From a checkpoint of a small image VQ-VAE.
Model: 5.58M parameters, 64-pixel images, encoder arch resnet, encoder norm batchnorm, encoder activation relu, encoder depths [2, 3, 4, 2], encoder widths [64, 96, 144, 208], decoder norm batchnorm, decoder activation silu.
Training: soap at rate 0.0021, 7800 steps, batches of 192.
Data: trained on photos of plants, animals and fungi (iNaturalist), 77898 training examples.
Rows from block 2 of the encoder, named by matrix and row number. Rows with one number belong to one channel. Each number is 50 + 12 x the weight over its row's rms, rounded and kept within 0 to 99. All counts start at 0. After the name is the row's rms in percent of the matrix's.
# convs0: first 3x3 conv, stride 2 (encoder.blocks.2.convs.0.weight, 96x64x3x3), inputs 13-25, a 3x3 kernel for each
# convs1: second 3x3 conv (encoder.blocks.2.convs.1.weight, 96x96x3x3, transposed), outputs 14-27, a 3x3 kernel for each
convs0.42 097:39 42 59 40 65 52 75 99 84 58 56 45 58 51 47 38 36 51 48 38 48 38 51 33 47 40 52 58 51 26 50 39 38 63 38 39 65 55 49 44 62 50 42 47 33 36 56 39 56 32 51 55 45 69 48 66 38 35 27 46 56 38 60 51 44 49 38 43 30 43 43 44 66 55 54 55 37 48 39 60 49 40 36 58 58 62 49 35 37 31 53 68 56 51 49 55 35 34 53 55 32 76 50 50 43 51 39 65 53 61 61 46 53 64 55 44 53
convs1.42 097:40 57 51 40 49 44 76 55 49 44 41 69 50 50 41 64 45 63 17 72 69 47 36 65 28 43 38 41 50 57 51 52 60 47 51 36 59 54 38 29 49 61 51 46 54 48 62 52 49 48 48 52 41 60 48 28 50 54 51 48 56 62 61 47 45 66 72 57 48 60 61 76 48 62 73 48 49 60 30 59 59 37 30 50 57 63 40 51 42 54 40 73 73 33 18 41 51 69 55 55 67 54 45 43 57 51 39 44 64 44 40 50 54 54 37 45 47 27 35 51 61 54 55 30 52 53
convs0.43 116:29 31 50 47 84 79 54 38 47 44 51 45 62 43 45 50 59 27 76 42 45 57 55 38 61 54 42 32 32 46 50 34 23 46 37 52 70 65 40 40 54 47 51 32 25 39 39 46 62 59 53 37 63 40 50 52 50 25 60 43 41 51 52 45 55 43 50 63 44 56 40 46 36 34 47 51 39 60 28 43 45 45 30 59 47 68 41 56 55 61 46 71 36 27 55 57 39 45 57 62 33 36 64 56 46 50 52 43 40 35 51 49 61 72 54 49 54
convs1.43 097:59 68 61 46 38 52 36 56 54 47 64 45 47 52 63 48 55 40 59 47 43 60 62 43 63 39 60 47 61 43 54 56 50 62 46 50 51 56 47 41 70 50 68 38 47 50 63 35 29 55 50 53 46 56 35 38 51 53 47 55 42 54 64 64 68 54 39 31 59 31 52 69 52 34 36 52 46 26 79 60 43 52 27 48 39 60 46 45 53 50 46 50 47 71 52 71 33 35 46 46 50 42 45 53 40 42 76 51 59 61 64 63 60 13 68 65 64 58 68 41 81 62 42 39 46 27
convs0.44 108:29 39 59 39 59 73 47 49 59 51 42 40 60 62 41 49 55 42 73 54 41 58 41 16 52 44 50 55 45 44 55 48 62 65 65 48 44 44 47 56 73 36 43 53 38 59 39 55 60 67 36 50 47 44 36 43 53 37 32 41 49 55 54 40 48 59 48 71 61 41 34 30 39 53 44 61 52 36 57 51 35 32 53 54 52 54 50 52 43 56 43 39 55 52 61 55 33 65 41 56 34 28 46 61 52 74 64 44 53 50 43 45 61 48 55 58 37
convs1.44 109:41 67 61 47 65 53 44 45 47 61 62 32 59 54 55 61 49 45 48 80 43 64 65 27 58 40 42 37 43 51 46 39 30 56 58 26 59 67 41 40 54 45 38 42 48 47 53 62 45 57 57 56 38 51 41 54 58 48 60 40 59 53 50 41 28 56 49 30 44 43 56 50 40 42 67 41 54 58 63 32 36 49 35 63 56 40 51 44 32 46 65 69 51 69 52 52 70 42 50 39 52 44 31 66 51 61 70 46 58 18 64 40 43 40 82 41 51 44 54 57 49 39 40 55 77 48
convs0.45 103:59 35 46 60 49 34 58 37 30 55 45 48 43 28 55 40 40 60 50 45 63 67 60 84 42 56 60 53 59 49 47 50 64 53 51 46 43 45 61 31 55 85 30 49 59 67 48 43 54 42 71 41 48 68 34 50 60 55 43 99 26 68 74 42 46 42 50 40 42 43 37 42 47 56 61 39 68 57 46 62 37 51 51 54 67 58 57 56 45 32 62 71 50 51 62 56 47 58 42 48 37 39 66 30 62 58 52 52 22 40 38 48 51 42 34 40 62
convs1.45 100:25 45 33 15 33 44 55 50 64 50 48 44 51 53 50 33 40 31 43 50 72 52 68 51 56 51 57 53 54 46 37 64 46 66 46 49 55 69 61 29 53 51 33 41 61 53 56 54 75 58 57 62 50 32 54 51 46 36 32 71 45 41 73 47 51 32 25 54 29 40 46 52 55 50 55 42 38 22 69 32 58 73 57 46 51 44 57 42 40 58 55 53 49 53 42 39 47 51 54 62 44 49 56 35 46 49 49 45 44 55 69 73 51 51 55 33 48 41 63 52 55 47 63 42 54 63
convs0.46 099:47 47 44 56 38 60 46 36 65 54 45 53 49 73 69 70 43 40 67 69 36 46 39 62 51 51 31 56 69 76 45 52 48 36 34 29 50 52 40 52 47 71 48 45 45 38 67 45 68 46 47 53 48 52 58 47 35 46 54 45 52 39 46 42 67 61 36 32 37 41 47 39 36 19 32 44 77 44 44 60 30 55 28 60 85 73 72 38 41 58 37 55 68 67 38 60 66 60 45 57 60 47 45 42 47 51 45 44 42 54 48 86 70 67 50 54 62
convs1.46 101:49 51 75 45 49 39 49 46 47 47 34 40 37 49 58 61 45 44 41 39 37 44 53 42 66 54 42 56 57 56 42 64 29 58 59 63 37 53 47 63 61 42 51 35 64 39 37 41 48 44 65 68 47 58 56 40 49 55 48 64 59 50 50 44 13 66 52 57 66 41 66 65 67 49 59 44 41 53 53 52 43 48 41 38 62 64 62 46 40 33 36 60 57 52 41 47 35 31 25 52 31 39 55 66 59 53 53 38 65 82 67 54 47 46 54 47 39 48 47 66 64 53 32 30 52 49
convs0.47 105:29 40 49 60 20 51 61 40 41 54 44 40 51 53 42 40 44 55 49 79 49 42 41 67 41 55 56 44 56 59 51 57 49 54 52 53 51 69 52 41 38 41 37 30 51 49 56 61 46 56 56 55 51 22 53 57 50 45 56 49 42 27 53 48 56 56 44 46 60 42 48 41 45 35 41 35 36 40 57 68 59 24 48 50 50 37 40 66 45 55 51 29 50 64 59 50 59 52 47 42 47 40 55 52 44 41 47 56 29 58 52 56 61 48 62 55 45
convs1.47 107:67 65 49 46 42 49 46 32 53 46 30 42 57 38 42 53 63 55 38 50 46 41 55 39 56 54 68 49 22 58 42 84 58 38 42 65 23 37 40 47 59 56 49 56 67 28 35 47 49 39 34 67 66 28 53 55 46 71 82 44 51 39 31 48 45 31 63 66 44 22 49 48 46 53 42 61 68 58 46 40 55 57 55 48 29 43 42 60 69 62 32 62 49 67 46 52 36 61 43 47 63 61 49 59 64 43 11 55 78 60 52 34 65 88 52 54 42 54 69 35 37 52 58 55 50 60
convs0.48 103:47 45 30 55 55 51 72 64 64 51 49 50 57 50 51 45 42 52 64 68 65 57 52 77 35 50 62 45 48 40 40 55 43 27 53 42 56 57 73 50 45 58 48 45 48 43 19 52 61 39 70 53 20 79 66 43 54 52 76 55 33 50 40 48 47 59 51 52 44 41 66 47 44 31 45 42 52 75 25 72 44 23 33 45 35 61 31 51 41 39 57 55 42 44 42 55 37 55 45 52 45 43 51 35 56 58 48 37 36 48 50 38 41 57 51 41 49
convs1.48 096:36 61 51 56 54 66 54 53 54 39 45 44 57 79 49 26 60 33 53 33 66 42 36 57 60 43 52 40 29 13 52 55 45 53 57 48 55 55 60 70 50 43 47 50 48 44 50 62 41 67 54 37 71 62 34 60 62 37 41 56 59 64 87 57 61 51 37 36 48 53 39 55 54 61 51 47 51 42 55 58 46 52 64 63 42 35 37 57 43 63 53 44 43 60 25 48 64 70 35 61 55 68 49 52 46 34 54 48 74 32 33 51 49 66 68 67 52 55 59 62 44 45 63 76 46 46
convs0.49 107:46 22 15 44 37 38 49 23 51 52 33 70 36 69 55 61 37 66 52 58 44 65 30 44 65 49 60 54 52 50 47 65 56 41 42 35 45 30 50 49 45 29 40 46 41 56 49 65 38 57 50 49 39 50 72 41 62 40 53 52 55 58 59 58 69 50 61 47 55 45 58 42 49 53 51 39 47 60 61 44 35 38 54 54 82 28 45 63 53 52 62 55 28 56 59 53 42 58 21 50 73 45 43 40 65 39 29 45 56 34 88 68 67 59 71 55 60
convs1.49 100:52 42 53 56 33 58 58 65 61 62 47 45 50 51 49 37 54 42 50 46 52 48 27 37 55 63 59 45 66 36 43 46 42 55 45 48 40 49 44 53 58 46 60 47 63 62 47 54 49 30 72 43 53 56 40 39 46 33 40 56 46 55 56 59 57 43 28 32 45 52 43 43 27 41 63 24 47 51 54 44 30 18 64 42 64 56 50 33 52 48 49 50 38 55 57 48 47 53 60 51 52 64 36 82 44 48 33 44 55 46 63 56 56 50 43 49 43 82 76 71 45 62 44 40 70 59
convs0.50 097:47 65 47 48 65 50 42 67 45 49 53 47 41 55 57 56 40 41 66 51 52 64 35 56 57 80 53 60 50 48 46 33 53 68 50 71 48 57 56 52 55 40 45 53 30 50 37 53 42 56 42 35 43 56 43 41 33 22 44 30 38 61 73 46 40 65 48 46 52 53 48 50 57 65 48 59 58 48 60 30 33 30 64 69 50 42 48 40 57 62 58 41 56 43 37 62 34 27 29 45 50 59 47 47 43 47 47 60 53 59 67 18 47 61 49 57 53
convs1.50 104:53 51 54 52 52 57 53 52 44 47 40 30 39 45 41 82 61 52 40 54 16 53 57 47 56 55 53 42 69 67 58 52 46 31 51 60 66 49 42 44 37 46 66 59 60 42 52 51 60 42 50 48 74 79 44 26 53 62 48 47 44 45 51 49 35 48 54 54 52 75 51 83 60 34 43 68 68 78 38 67 43 56 50 58 37 43 67 71 52 50 46 53 39 63 35 56 65 62 36 46 63 46 38 56 44 57 56 68 69 49 42 29 44 57 48 45 40 51 48 56 55 59 45 48 51 91
convs0.51 093:64 72 77 55 57 52 68 57 38 38 45 58 55 49 62 31 64 75 45 54 45 50 48 16 51 40 39 45 46 43 55 56 44 57 58 43 56 59 40 48 47 46 32 40 55 53 38 31 65 51 47 56 56 41 65 61 66 54 47 42 56 70 32 49 45 45 51 42 54 46 58 63 29 50 44 71 14 57 55 51 53 42 59 58 49 55 68 60 61 71 52 51 54 47 45 69 19 60 64 39 30 59 72 59 75 49 50 53 51 45 52 60 53 40 46 30 39
convs1.51 092:47 46 52 48 40 45 49 51 49 54 40 45 43 34 67 43 58 68 28 65 51 55 51 51 35 28 51 33 63 59 42 51 69 49 60 46 43 40 50 34 63 59 45 58 38 44 37 32 32 41 31 38 45 48 50 45 67 54 35 51 64 49 40 48 43 76 54 34 42 47 26 58 49 52 68 46 41 46 26 54 75 45 40 46 46 58 55 39 60 38 53 49 25 58 47 34 60 57 48 37 55 50 65 34 49 51 38 52 44 38 48 36 69 30 35 58 46 50 40 54 62 34 52 41 51 42
convs0.52 088:37 40 61 58 41 45 20 42 41 63 54 58 33 62 58 65 39 51 36 74 47 47 41 58 48 53 58 53 49 34 53 50 25 81 61 37 32 49 62 42 61 66 52 18 57 56 48 54 35 30 47 41 41 84 59 44 22 38 48 41 50 60 31 39 48 40 43 46 59 61 47 59 57 51 71 44 55 69 46 48 41 49 49 63 38 63 69 44 23 41 54 53 65 63 52 59 49 64 56 57 26 48 46 38 36 37 44 42 39 61 46 53 60 76 61 57 68
convs1.52 098:45 47 49 40 38 34 55 57 39 56 66 49 69 47 29 47 50 50 50 46 73 49 53 23 40 70 44 45 40 52 52 55 48 41 53 72 75 54 48 37 71 39 49 40 57 51 60 45 43 53 53 64 63 43 49 32 48 57 63 51 36 42 53 65 62 44 65 57 52 67 50 53 68 49 47 58 46 46 47 45 66 65 33 42 47 44 51 45 36 54 36 48 58 39 56 51 51 73 41 55 49 55 60 45 51 54 28 68 54 56 33 48 32 65 44 41 73 52 34 32 62 51 40 52 54 74
convs0.53 088:46 61 30 53 44 51 57 54 79 55 39 66 76 36 53 29 61 48 55 56 61 47 52 46 67 54 64 46 44 43 55 45 58 50 55 61 65 63 44 56 65 41 60 41 40 44 68 41 64 56 63 46 44 51 59 44 64 38 54 66 57 27 48 55 65 38 73 43 53 54 54 41 74 65 62 58 39 46 70 53 37 56 26 61 55 50 32 72 65 46 54 46 32 26 45 68 36 30 38 36 64 54 39 61 57 47 60 52 54 55 48 69 52 57 72 40 40
convs1.53 098:53 45 48 49 58 38 51 42 43 49 56 49 49 57 48 60 67 53 45 57 39 61 50 34 68 46 53 45 38 50 57 50 36 56 68 49 47 75 55 46 50 60 42 59 53 38 52 33 26 46 47 51 89 48 68 49 34 43 21 40 60 41 53 52 73 59 23 55 57 44 41 37 28 48 68 36 40 68 73 66 52 57 54 50 54 56 48 41 51 47 54 36 38 54 53 53 50 45 63 38 38 56 43 45 47 61 71 58 61 57 70 28 77 48 64 58 36 45 57 54 69 51 40 29 60 60
convs0.54 099:48 43 42 62 51 53 64 65 51 57 64 27 54 57 55 45 60 50 64 39 56 46 46 60 38 37 77 49 30 35 40 40 45 59 68 38 37 56 54 44 59 42 41 56 52 57 53 53 55 41 43 44 58 76 52 56 29 58 39 46 57 64 52 58 58 57 59 59 53 37 35 61 36 42 39 45 56 74 56 33 38 59 26 46 55 54 45 45 47 11 53 38 48 46 59 44 37 51 52 56 27 50 54 62 60 67 25 63 58 58 35 58 41 68 51 52 65
convs1.54 099:67 58 63 30 38 37 50 44 47 36 74 63 68 49 65 57 57 51 52 64 48 56 48 60 32 45 37 29 53 43 47 37 40 69 56 51 39 48 46 51 59 47 29 48 35 56 44 57 53 44 45 59 71 67 50 08 50 45 40 65 59 72 50 48 48 72 42 64 50 58 44 68 61 48 55 48 47 33 47 68 53 50 59 69 42 48 50 27 52 32 52 52 67 41 42 36 68 50 45 54 32 31 48 81 56 37 69 46 28 51 52 46 39 51 56 64 63 50 74 55 53 49 49 40 73 55