From a checkpoint of a small image VQ-VAE.
Model: encoder arch resnet, encoder activation relu, encoder depths [2, 3, 4, 2], encoder widths [64, 96, 144, 208], decoder activation silu.
Rows from block 8 of the decoder, named by matrix and row number. Each number is 200 + 20 x the weight over its row's rms, rounded and kept within 0 to 999. All counts start at 0. After the name is the row's rms in percent of the matrix's.
# conv: 3x3 conv (decoder.decb.2.0.conv.weight, 48x48x3x3), inputs 24-31, a 3x3 kernel for each
conv.0,126,174,142,229,229,183,190,217,195,207,234,229,166,211,237,172,192,204,236,180,221,174,191,203,191,201,222,187,180,202,213,235,210,166,219,215,207,171,213,189,213,180,225,223,226,209,201,168,207,233,186,246,166,203,229,199,205,166,175,240,171,171,195,199,201,178,165,177,187,234,203,210,219
conv.1,131,197,167,191,236,211,211,182,162,197,189,194,182,211,209,222,187,197,179,182,187,178,205,215,208,188,179,180,202,203,204,200,231,188,185,180,223,193,220,189,209,200,214,185,202,196,205,183,180,196,226,174,200,180,197,204,179,200,188,205,203,203,203,202,199,207,201,193,187,196,214,210,202
conv.2,099,191,187,185,228,184,213,190,200,173,181,199,221,205,214,200,190,181,200,191,210,219,165,168,201,202,233,190,196,223,221,227,224,190,183,203,195,220,209,169,204,199,184,194,178,177,213,178,210,230,191,221,199,199,199,159,249,187,200,159,218,158,235,173,219,219,184,200,181,211,198,210,168
conv.3,044,181,208,212,192,231,234,230,211,199,220,188,212,196,191,222,208,220,169,207,192,200,219,213,213,226,204,210,152,209,162,211,197,202,211,224,202,202,217,185,216,215,173,208,184,153,197,177,220,171,195,215,186,206,215,175,225,184,191,238,241,204,187,216,211,208,225,189,175,203,219,187,218
conv.4,071,220,191,195,190,180,192,233,161,208,198,194,223,168,156,226,206,177,192,227,196,199,193,218,215,177,206,211,222,211,214,202,206,221,189,198,221,230,213,188,166,208,224,202,192,203,206,194,191,161,213,222,215,185,192,208,203,231,224,198,190,198,201,216,209,202,185,177,208,191,176,177,192
conv.5,117,233,218,205,219,179,205,186,198,158,249,205,191,231,212,199,197,165,181,186,199,214,181,154,211,226,199,205,201,199,204,234,221,216,195,174,190,189,198,170,177,220,195,188,179,197,182,187,168,227,192,240,191,177,184,161,212,191,203,186,205,191,211,205,184,186,194,191,222,200,197,195,193
conv.6,091,233,164,181,238,190,205,216,172,220,181,229,174,173,249,218,168,221,174,184,218,196,192,187,192,213,197,203,221,224,223,197,213,200,204,196,185,241,187,219,226,189,175,229,196,200,218,195,186,229,225,228,194,202,185,169,255,174,195,192,200,166,219,176,183,206,170,207,241,187,187,187,193
conv.7,080,167,195,204,123,232,182,218,231,207,213,186,210,217,199,211,222,178,232,188,198,208,189,182,191,185,221,194,192,192,202,213,217,166,247,213,212,182,178,235,240,197,199,209,206,203,186,206,200,128,218,179,194,206,202,222,169,235,213,208,212,211,191,252,210,203,192,266,189,198,154,199,228
conv.8,080,249,157,209,195,172,190,218,166,192,174,218,216,213,184,194,177,197,208,171,212,196,216,189,190,219,191,211,203,209,254,221,178,198,199,180,180,215,239,224,208,209,219,186,237,190,174,201,225,213,177,201,180,201,187,174,195,182,186,175,205,192,214,181,201,217,198,208,200,192,197,191,199
conv.9,091,191,212,216,210,176,212,179,210,168,184,183,216,207,205,205,223,214,195,213,214,186,216,182,208,155,191,161,194,211,210,210,216,234,205,182,199,196,212,177,237,225,201,201,203,200,169,218,177,222,201,208,185,203,181,160,229,160,227,148,219,178,184,183,219,207,182,224,177,207,225,190,195
conv.10,118,217,204,169,223,199,207,219,199,217,177,197,197,207,210,201,172,196,201,177,221,195,188,214,184,209,202,238,204,225,221,224,195,225,179,164,178,161,193,194,205,229,185,173,162,233,209,192,243,213,228,191,215,170,181,204,205,195,183,215,192,219,180,222,181,205,187,201,191,177,182,208,224
conv.11,092,186,204,205,213,204,218,154,213,206,204,208,194,225,188,196,204,180,202,176,196,199,180,202,215,189,186,173,209,207,187,210,202,215,242,213,190,182,213,218,186,225,209,217,204,224,203,206,194,184,215,206,190,190,191,194,216,169,206,160,183,183,185,185,180,222,181,212,188,185,200,211,211
conv.12,096,191,230,187,245,189,204,232,148,240,198,201,185,203,168,174,179,159,201,207,234,197,212,186,221,175,180,198,209,206,231,200,200,200,222,184,199,207,249,217,198,185,246,186,212,195,205,219,193,183,208,191,170,196,195,196,217,209,196,210,190,205,196,221,189,215,217,214,207,178,194,161,184
conv.13,127,224,236,252,212,191,184,232,212,192,184,212,161,169,170,180,204,221,202,255,212,211,169,203,180,211,243,239,185,215,202,217,209,211,193,209,205,227,174,228,204,236,220,210,179,219,228,194,228,177,205,192,200,217,247,195,230,162,165,204,186,179,212,195,213,198,173,193,178,221,195,222,165
conv.14,095,217,146,179,231,237,246,156,225,162,207,206,203,194,194,162,183,216,195,168,211,199,179,194,197,224,213,208,198,190,195,227,183,190,193,201,163,231,205,215,232,191,225,236,193,213,215,164,240,250,172,225,208,205,196,180,213,176,198,172,187,183,193,181,181,197,217,213,197,194,234,158,217
conv.15,100,215,192,185,180,185,202,214,181,178,200,194,192,197,213,170,227,214,208,223,207,208,196,206,202,165,205,201,190,189,201,203,250,199,227,186,185,162,180,192,166,235,213,168,205,187,152,214,197,177,196,177,174,192,187,210,218,213,186,190,200,215,176,209,215,218,196,174,221,223,217,197,197
conv.16,087,219,196,213,195,200,241,193,217,226,177,185,179,218,229,207,231,206,181,194,215,171,194,205,188,147,218,214,190,165,179,212,168,183,210,209,231,202,170,215,219,184,146,223,192,188,188,228,183,217,216,207,176,202,205,177,232,177,222,183,227,193,247,183,215,208,207,188,217,169,219,217,222
conv.17,082,222,182,216,229,208,199,211,195,182,175,237,184,243,260,229,196,207,198,189,184,227,184,165,192,195,215,210,189,216,217,187,182,230,194,213,193,245,216,208,183,194,171,207,215,168,219,190,194,215,206,200,195,237,190,183,202,197,216,178,196,188,221,178,190,199,210,196,201,177,214,199,198
conv.18,110,188,240,183,201,207,193,204,231,217,216,226,205,205,182,193,231,182,212,167,194,189,228,182,201,147,179,200,182,185,180,213,201,213,179,191,186,186,174,213,199,227,206,165,211,193,204,227,219,214,194,203,200,227,228,217,212,218,190,161,180,193,193,193,197,202,184,196,216,175,194,182,205
conv.19,116,209,204,202,220,162,209,159,182,186,198,220,193,229,222,201,206,245,188,197,197,226,214,206,169,196,180,203,226,197,209,201,236,204,197,190,217,221,175,210,220,231,169,226,202,201,211,179,211,188,237,149,228,176,178,208,173,249,186,218,175,216,171,208,199,180,210,177,215,208,184,210,202
conv.20,124,194,190,190,187,232,239,162,216,175,176,150,204,211,199,204,202,221,195,183,198,219,204,173,198,235,212,188,207,179,192,223,230,223,178,184,180,214,244,182,192,224,213,166,198,199,194,194,223,211,234,210,204,186,184,204,164,211,212,187,195,244,198,171,197,200,222,189,228,169,217,173,203
conv.21,123,182,215,190,192,204,190,227,203,213,197,210,194,210,204,201,159,156,192,212,162,222,161,170,190,239,207,170,197,217,203,213,205,202,228,223,212,190,220,184,210,215,190,231,187,183,200,214,184,171,212,181,208,202,199,227,169,207,185,172,196,177,203,201,219,195,190,195,203,214,184,189,204
conv.22,096,195,181,209,193,183,198,254,148,222,180,190,193,199,184,214,220,201,205,182,239,184,219,192,215,189,178,189,215,207,210,212,200,194,208,202,203,220,182,217,197,184,219,202,204,201,198,211,203,178,239,184,174,181,180,177,213,150,197,224,184,215,179,217,192,189,197,207,202,188,204,216,202
conv.23,093,195,194,183,231,149,173,168,225,210,200,195,221,179,190,198,175,227,203,220,171,223,199,223,177,203,212,202,201,190,192,208,223,214,181,209,216,179,207,209,169,230,229,219,182,238,195,167,215,206,165,177,202,200,194,212,177,210,207,193,209,190,212,174,184,217,191,170,211,195,211,215,201
conv.24,112,200,221,193,177,209,232,207,168,216,200,194,222,230,196,205,191,180,203,243,176,215,198,183,166,213,190,218,196,229,180,177,190,216,226,199,191,216,210,211,217,203,213,207,200,202,223,193,173,200,233,202,239,182,201,194,206,185,177,217,187,204,159,211,215,212,215,173,196,176,209,173,196
conv.25,062,226,183,250,225,231,194,186,218,249,210,235,171,207,208,184,201,193,222,219,173,214,232,218,201,201,179,230,187,204,210,182,199,185,224,200,204,188,220,185,182,183,159,200,162,173,199,172,230,216,203,180,212,189,232,206,196,207,238,228,209,189,227,213,211,186,209,181,217,179,193,201,199
conv.26,109,244,239,225,208,224,175,174,212,186,178,211,176,189,188,213,187,216,154,227,189,222,176,197,203,222,179,222,223,234,186,181,167,162,198,200,195,186,174,183,158,223,216,225,195,227,192,229,197,176,231,191,183,243,204,225,196,211,187,200,193,199,202,198,176,172,215,163,250,210,214,188,228
conv.27,095,165,194,220,157,250,215,222,208,174,196,193,171,224,186,220,203,161,218,217,200,207,161,223,183,213,184,221,191,175,177,192,203,179,183,180,182,184,194,198,210,208,181,175,196,200,227,198,217,203,232,206,205,222,217,221,158,199,177,215,200,219,147,218,183,196,183,208,210,206,170,211,220
conv.28,113,207,216,184,207,253,197,237,229,203,205,191,217,194,205,197,183,182,192,178,221,191,207,175,181,203,224,181,250,176,240,203,174,207,218,166,200,217,219,215,199,198,213,221,186,191,199,192,211,225,206,209,209,228,211,218,196,197,190,179,200,183,233,181,189,174,197,197,205,182,202,185,206
conv.29,113,169,153,202,204,245,202,220,198,187,208,227,188,194,201,195,202,204,227,178,190,231,199,190,203,183,191,178,179,176,191,158,210,185,208,171,208,168,155,211,202,176,177,209,223,228,217,177,220,216,219,213,182,220,203,215,218,197,205,204,215,187,188,195,208,223,198,218,182,202,178,198,213
conv.30,110,200,235,192,209,177,206,185,196,177,207,168,198,231,188,187,190,185,207,163,181,209,192,193,216,188,229,233,218,217,210,223,185,230,218,201,200,181,225,177,168,191,227,204,207,170,202,195,202,218,173,198,155,209,193,189,166,223,198,205,182,172,179,231,207,192,153,167,221,203,201,182,174
conv.31,106,251,244,197,225,223,216,224,216,225,215,223,208,175,222,206,218,179,184,224,214,182,188,189,188,180,194,174,221,248,229,208,191,211,222,211,236,252,231,225,169,232,207,221,203,223,216,221,221,190,206,178,202,182,225,190,170,164,207,185,184,186,174,178,177,194,199,164,158,186,220,181,173
conv.32,067,191,193,214,197,212,185,160,179,199,202,199,231,212,187,200,184,201,210,177,181,210,204,190,188,193,179,230,193,177,197,181,176,214,171,168,183,187,203,190,204,190,189,197,200,224,238,200,203,195,213,216,241,199,215,212,187,196,204,215,196,210,188,206,215,186,205,225,208,226,183,210,207
conv.33,110,213,212,209,174,217,169,221,172,188,202,205,226,218,227,219,221,182,188,222,206,193,193,173,186,200,222,164,202,197,183,223,215,184,189,201,189,169,225,200,184,183,208,207,185,203,230,191,212,196,170,201,214,202,197,208,169,197,187,204,206,204,228,190,204,195,227,182,189,198,209,188,217
conv.34,089,204,198,221,170,176,218,209,210,193,225,197,190,203,171,211,199,199,165,198,177,200,223,195,229,192,196,224,197,237,215,209,196,213,196,213,201,211,198,185,213,216,195,234,219,197,197,159,209,205,188,194,221,196,219,205,180,199,195,202,223,223,185,173,170,207,173,167,190,218,200,214,193
conv.35,111,222,209,191,181,200,186,182,253,189,187,195,238,170,197,163,215,202,203,213,227,174,206,156,182,198,221,180,204,214,207,225,212,193,240,193,183,218,223,198,221,219,206,220,199,232,200,223,222,193,199,203,221,192,196,208,194,185,207,155,216,189,179,172,210,191,184,191,201,162,159,217,184
conv.36,097,228,211,180,197,194,167,204,226,171,190,205,231,208,184,227,212,226,231,221,179,199,213,170,206,223,159,195,188,221,171,171,226,202,184,212,182,220,165,239,206,208,238,186,190,205,206,197,221,200,184,186,219,197,204,203,180,195,185,188,160,221,196,175,181,191,193,193,230,188,208,220,221
conv.37,087,211,216,165,229,190,211,177,186,174,184,212,179,208,185,171,193,204,196,204,206,195,197,184,209,206,213,217,221,209,197,229,181,214,176,163,201,220,197,173,182,230,228,204,200,229,225,223,205,214,180,216,189,193,189,172,213,182,191,171,178,168,221,210,197,201,214,178,210,162,211,218,199
conv.38,108,204,206,211,222,149,227,202,194,204,201,183,193,213,222,198,191,232,202,215,188,204,188,227,189,207,157,189,208,252,200,188,197,196,228,195,210,268,216,228,188,227,197,215,184,224,219,178,197,187,225,230,174,178,232,176,165,190,192,209,158,186,198,188,224,191,184,180,167,196,204,210,184
conv.39,115,172,197,161,228,177,186,204,229,193,187,237,225,203,210,210,181,197,203,213,201,164,180,212,175,203,190,181,213,179,233,218,196,198,194,178,192,210,167,228,174,235,202,172,196,210,237,159,211,230,196,177,224,202,208,191,194,199,186,211,168,213,216,202,206,221,205,209,191,224,215,185,174
conv.40,050,219,177,185,177,237,176,148,212,197,241,242,227,247,189,179,212,214,205,208,163,175,169,190,194,183,203,172,194,194,176,181,159,164,210,199,211,181,212,225,189,188,184,224,209,194,196,212,196,209,214,207,182,182,210,190,217,170,181,211,209,197,208,192,215,168,215,190,217,203,197,216,195
conv.41,083,228,194,226,199,189,213,209,203,178,181,221,200,204,186,192,204,190,220,191,169,216,186,235,198,196,187,211,221,233,193,244,164,232,225,210,171,239,202,228,213,204,177,220,179,199,199,216,193,182,225,198,186,209,179,205,198,185,172,223,237,148,215,215,198,186,223,212,198,226,197,185,193
conv.42,095,199,165,227,197,257,189,172,160,185,205,222,189,178,229,192,207,199,227,164,214,180,195,180,217,191,222,182,227,187,221,210,234,213,168,172,232,202,188,196,207,201,205,184,223,188,170,194,205,175,210,212,179,218,172,167,246,161,201,175,209,185,201,189,167,190,198,221,175,192,211,220,202
conv.43,094,220,194,180,222,232,194,201,212,177,172,211,212,181,154,197,195,188,183,218,221,189,229,209,180,216,190,202,192,140,188,198,169,188,218,186,205,210,192,210,184,170,202,236,184,183,175,195,216,228,198,215,202,178,196,159,230,173,183,189,217,182,202,179,167,208,211,192,181,203,219,179,212
conv.44,087,203,237,185,196,171,195,212,192,207,214,184,206,219,226,162,235,166,224,204,214,180,186,213,177,181,192,216,206,212,185,196,186,229,199,245,199,210,190,210,235,198,183,191,183,198,193,205,181,220,185,177,179,211,194,215,197,189,172,221,209,200,180,187,191,199,210,203,167,233,195,214,208
conv.45,107,177,161,216,205,215,225,216,203,178,210,169,213,195,206,189,200,217,202,227,211,181,220,193,189,197,174,202,182,182,192,176,195,203,196,222,218,229,195,216,211,166,220,241,205,222,198,190,206,205,163,216,183,217,178,184,203,208,213,193,209,187,151,205,195,206,239,185,186,219,196,176,224
conv.46,094,199,251,208,205,186,207,179,218,204,181,198,191,209,227,219,221,174,207,205,193,211,201,191,188,176,182,187,214,224,213,214,173,185,227,206,216,213,215,205,173,177,204,209,229,193,200,185,209,193,202,207,224,196,204,190,221,198,205,215,202,211,156,211,188,200,203,219,180,207,207,194,211
conv.47,108,231,206,231,170,241,164,215,204,202,208,192,187,226,174,213,193,179,216,231,175,239,213,218,180,216,175,164,197,192,224,192,216,215,211,205,226,213,183,191,207,217,243,216,174,191,219,157,219,192,211,182,238,198,194,225,197,227,230,160,164,232,196,180,176,199,183,191,185,225,183,199,174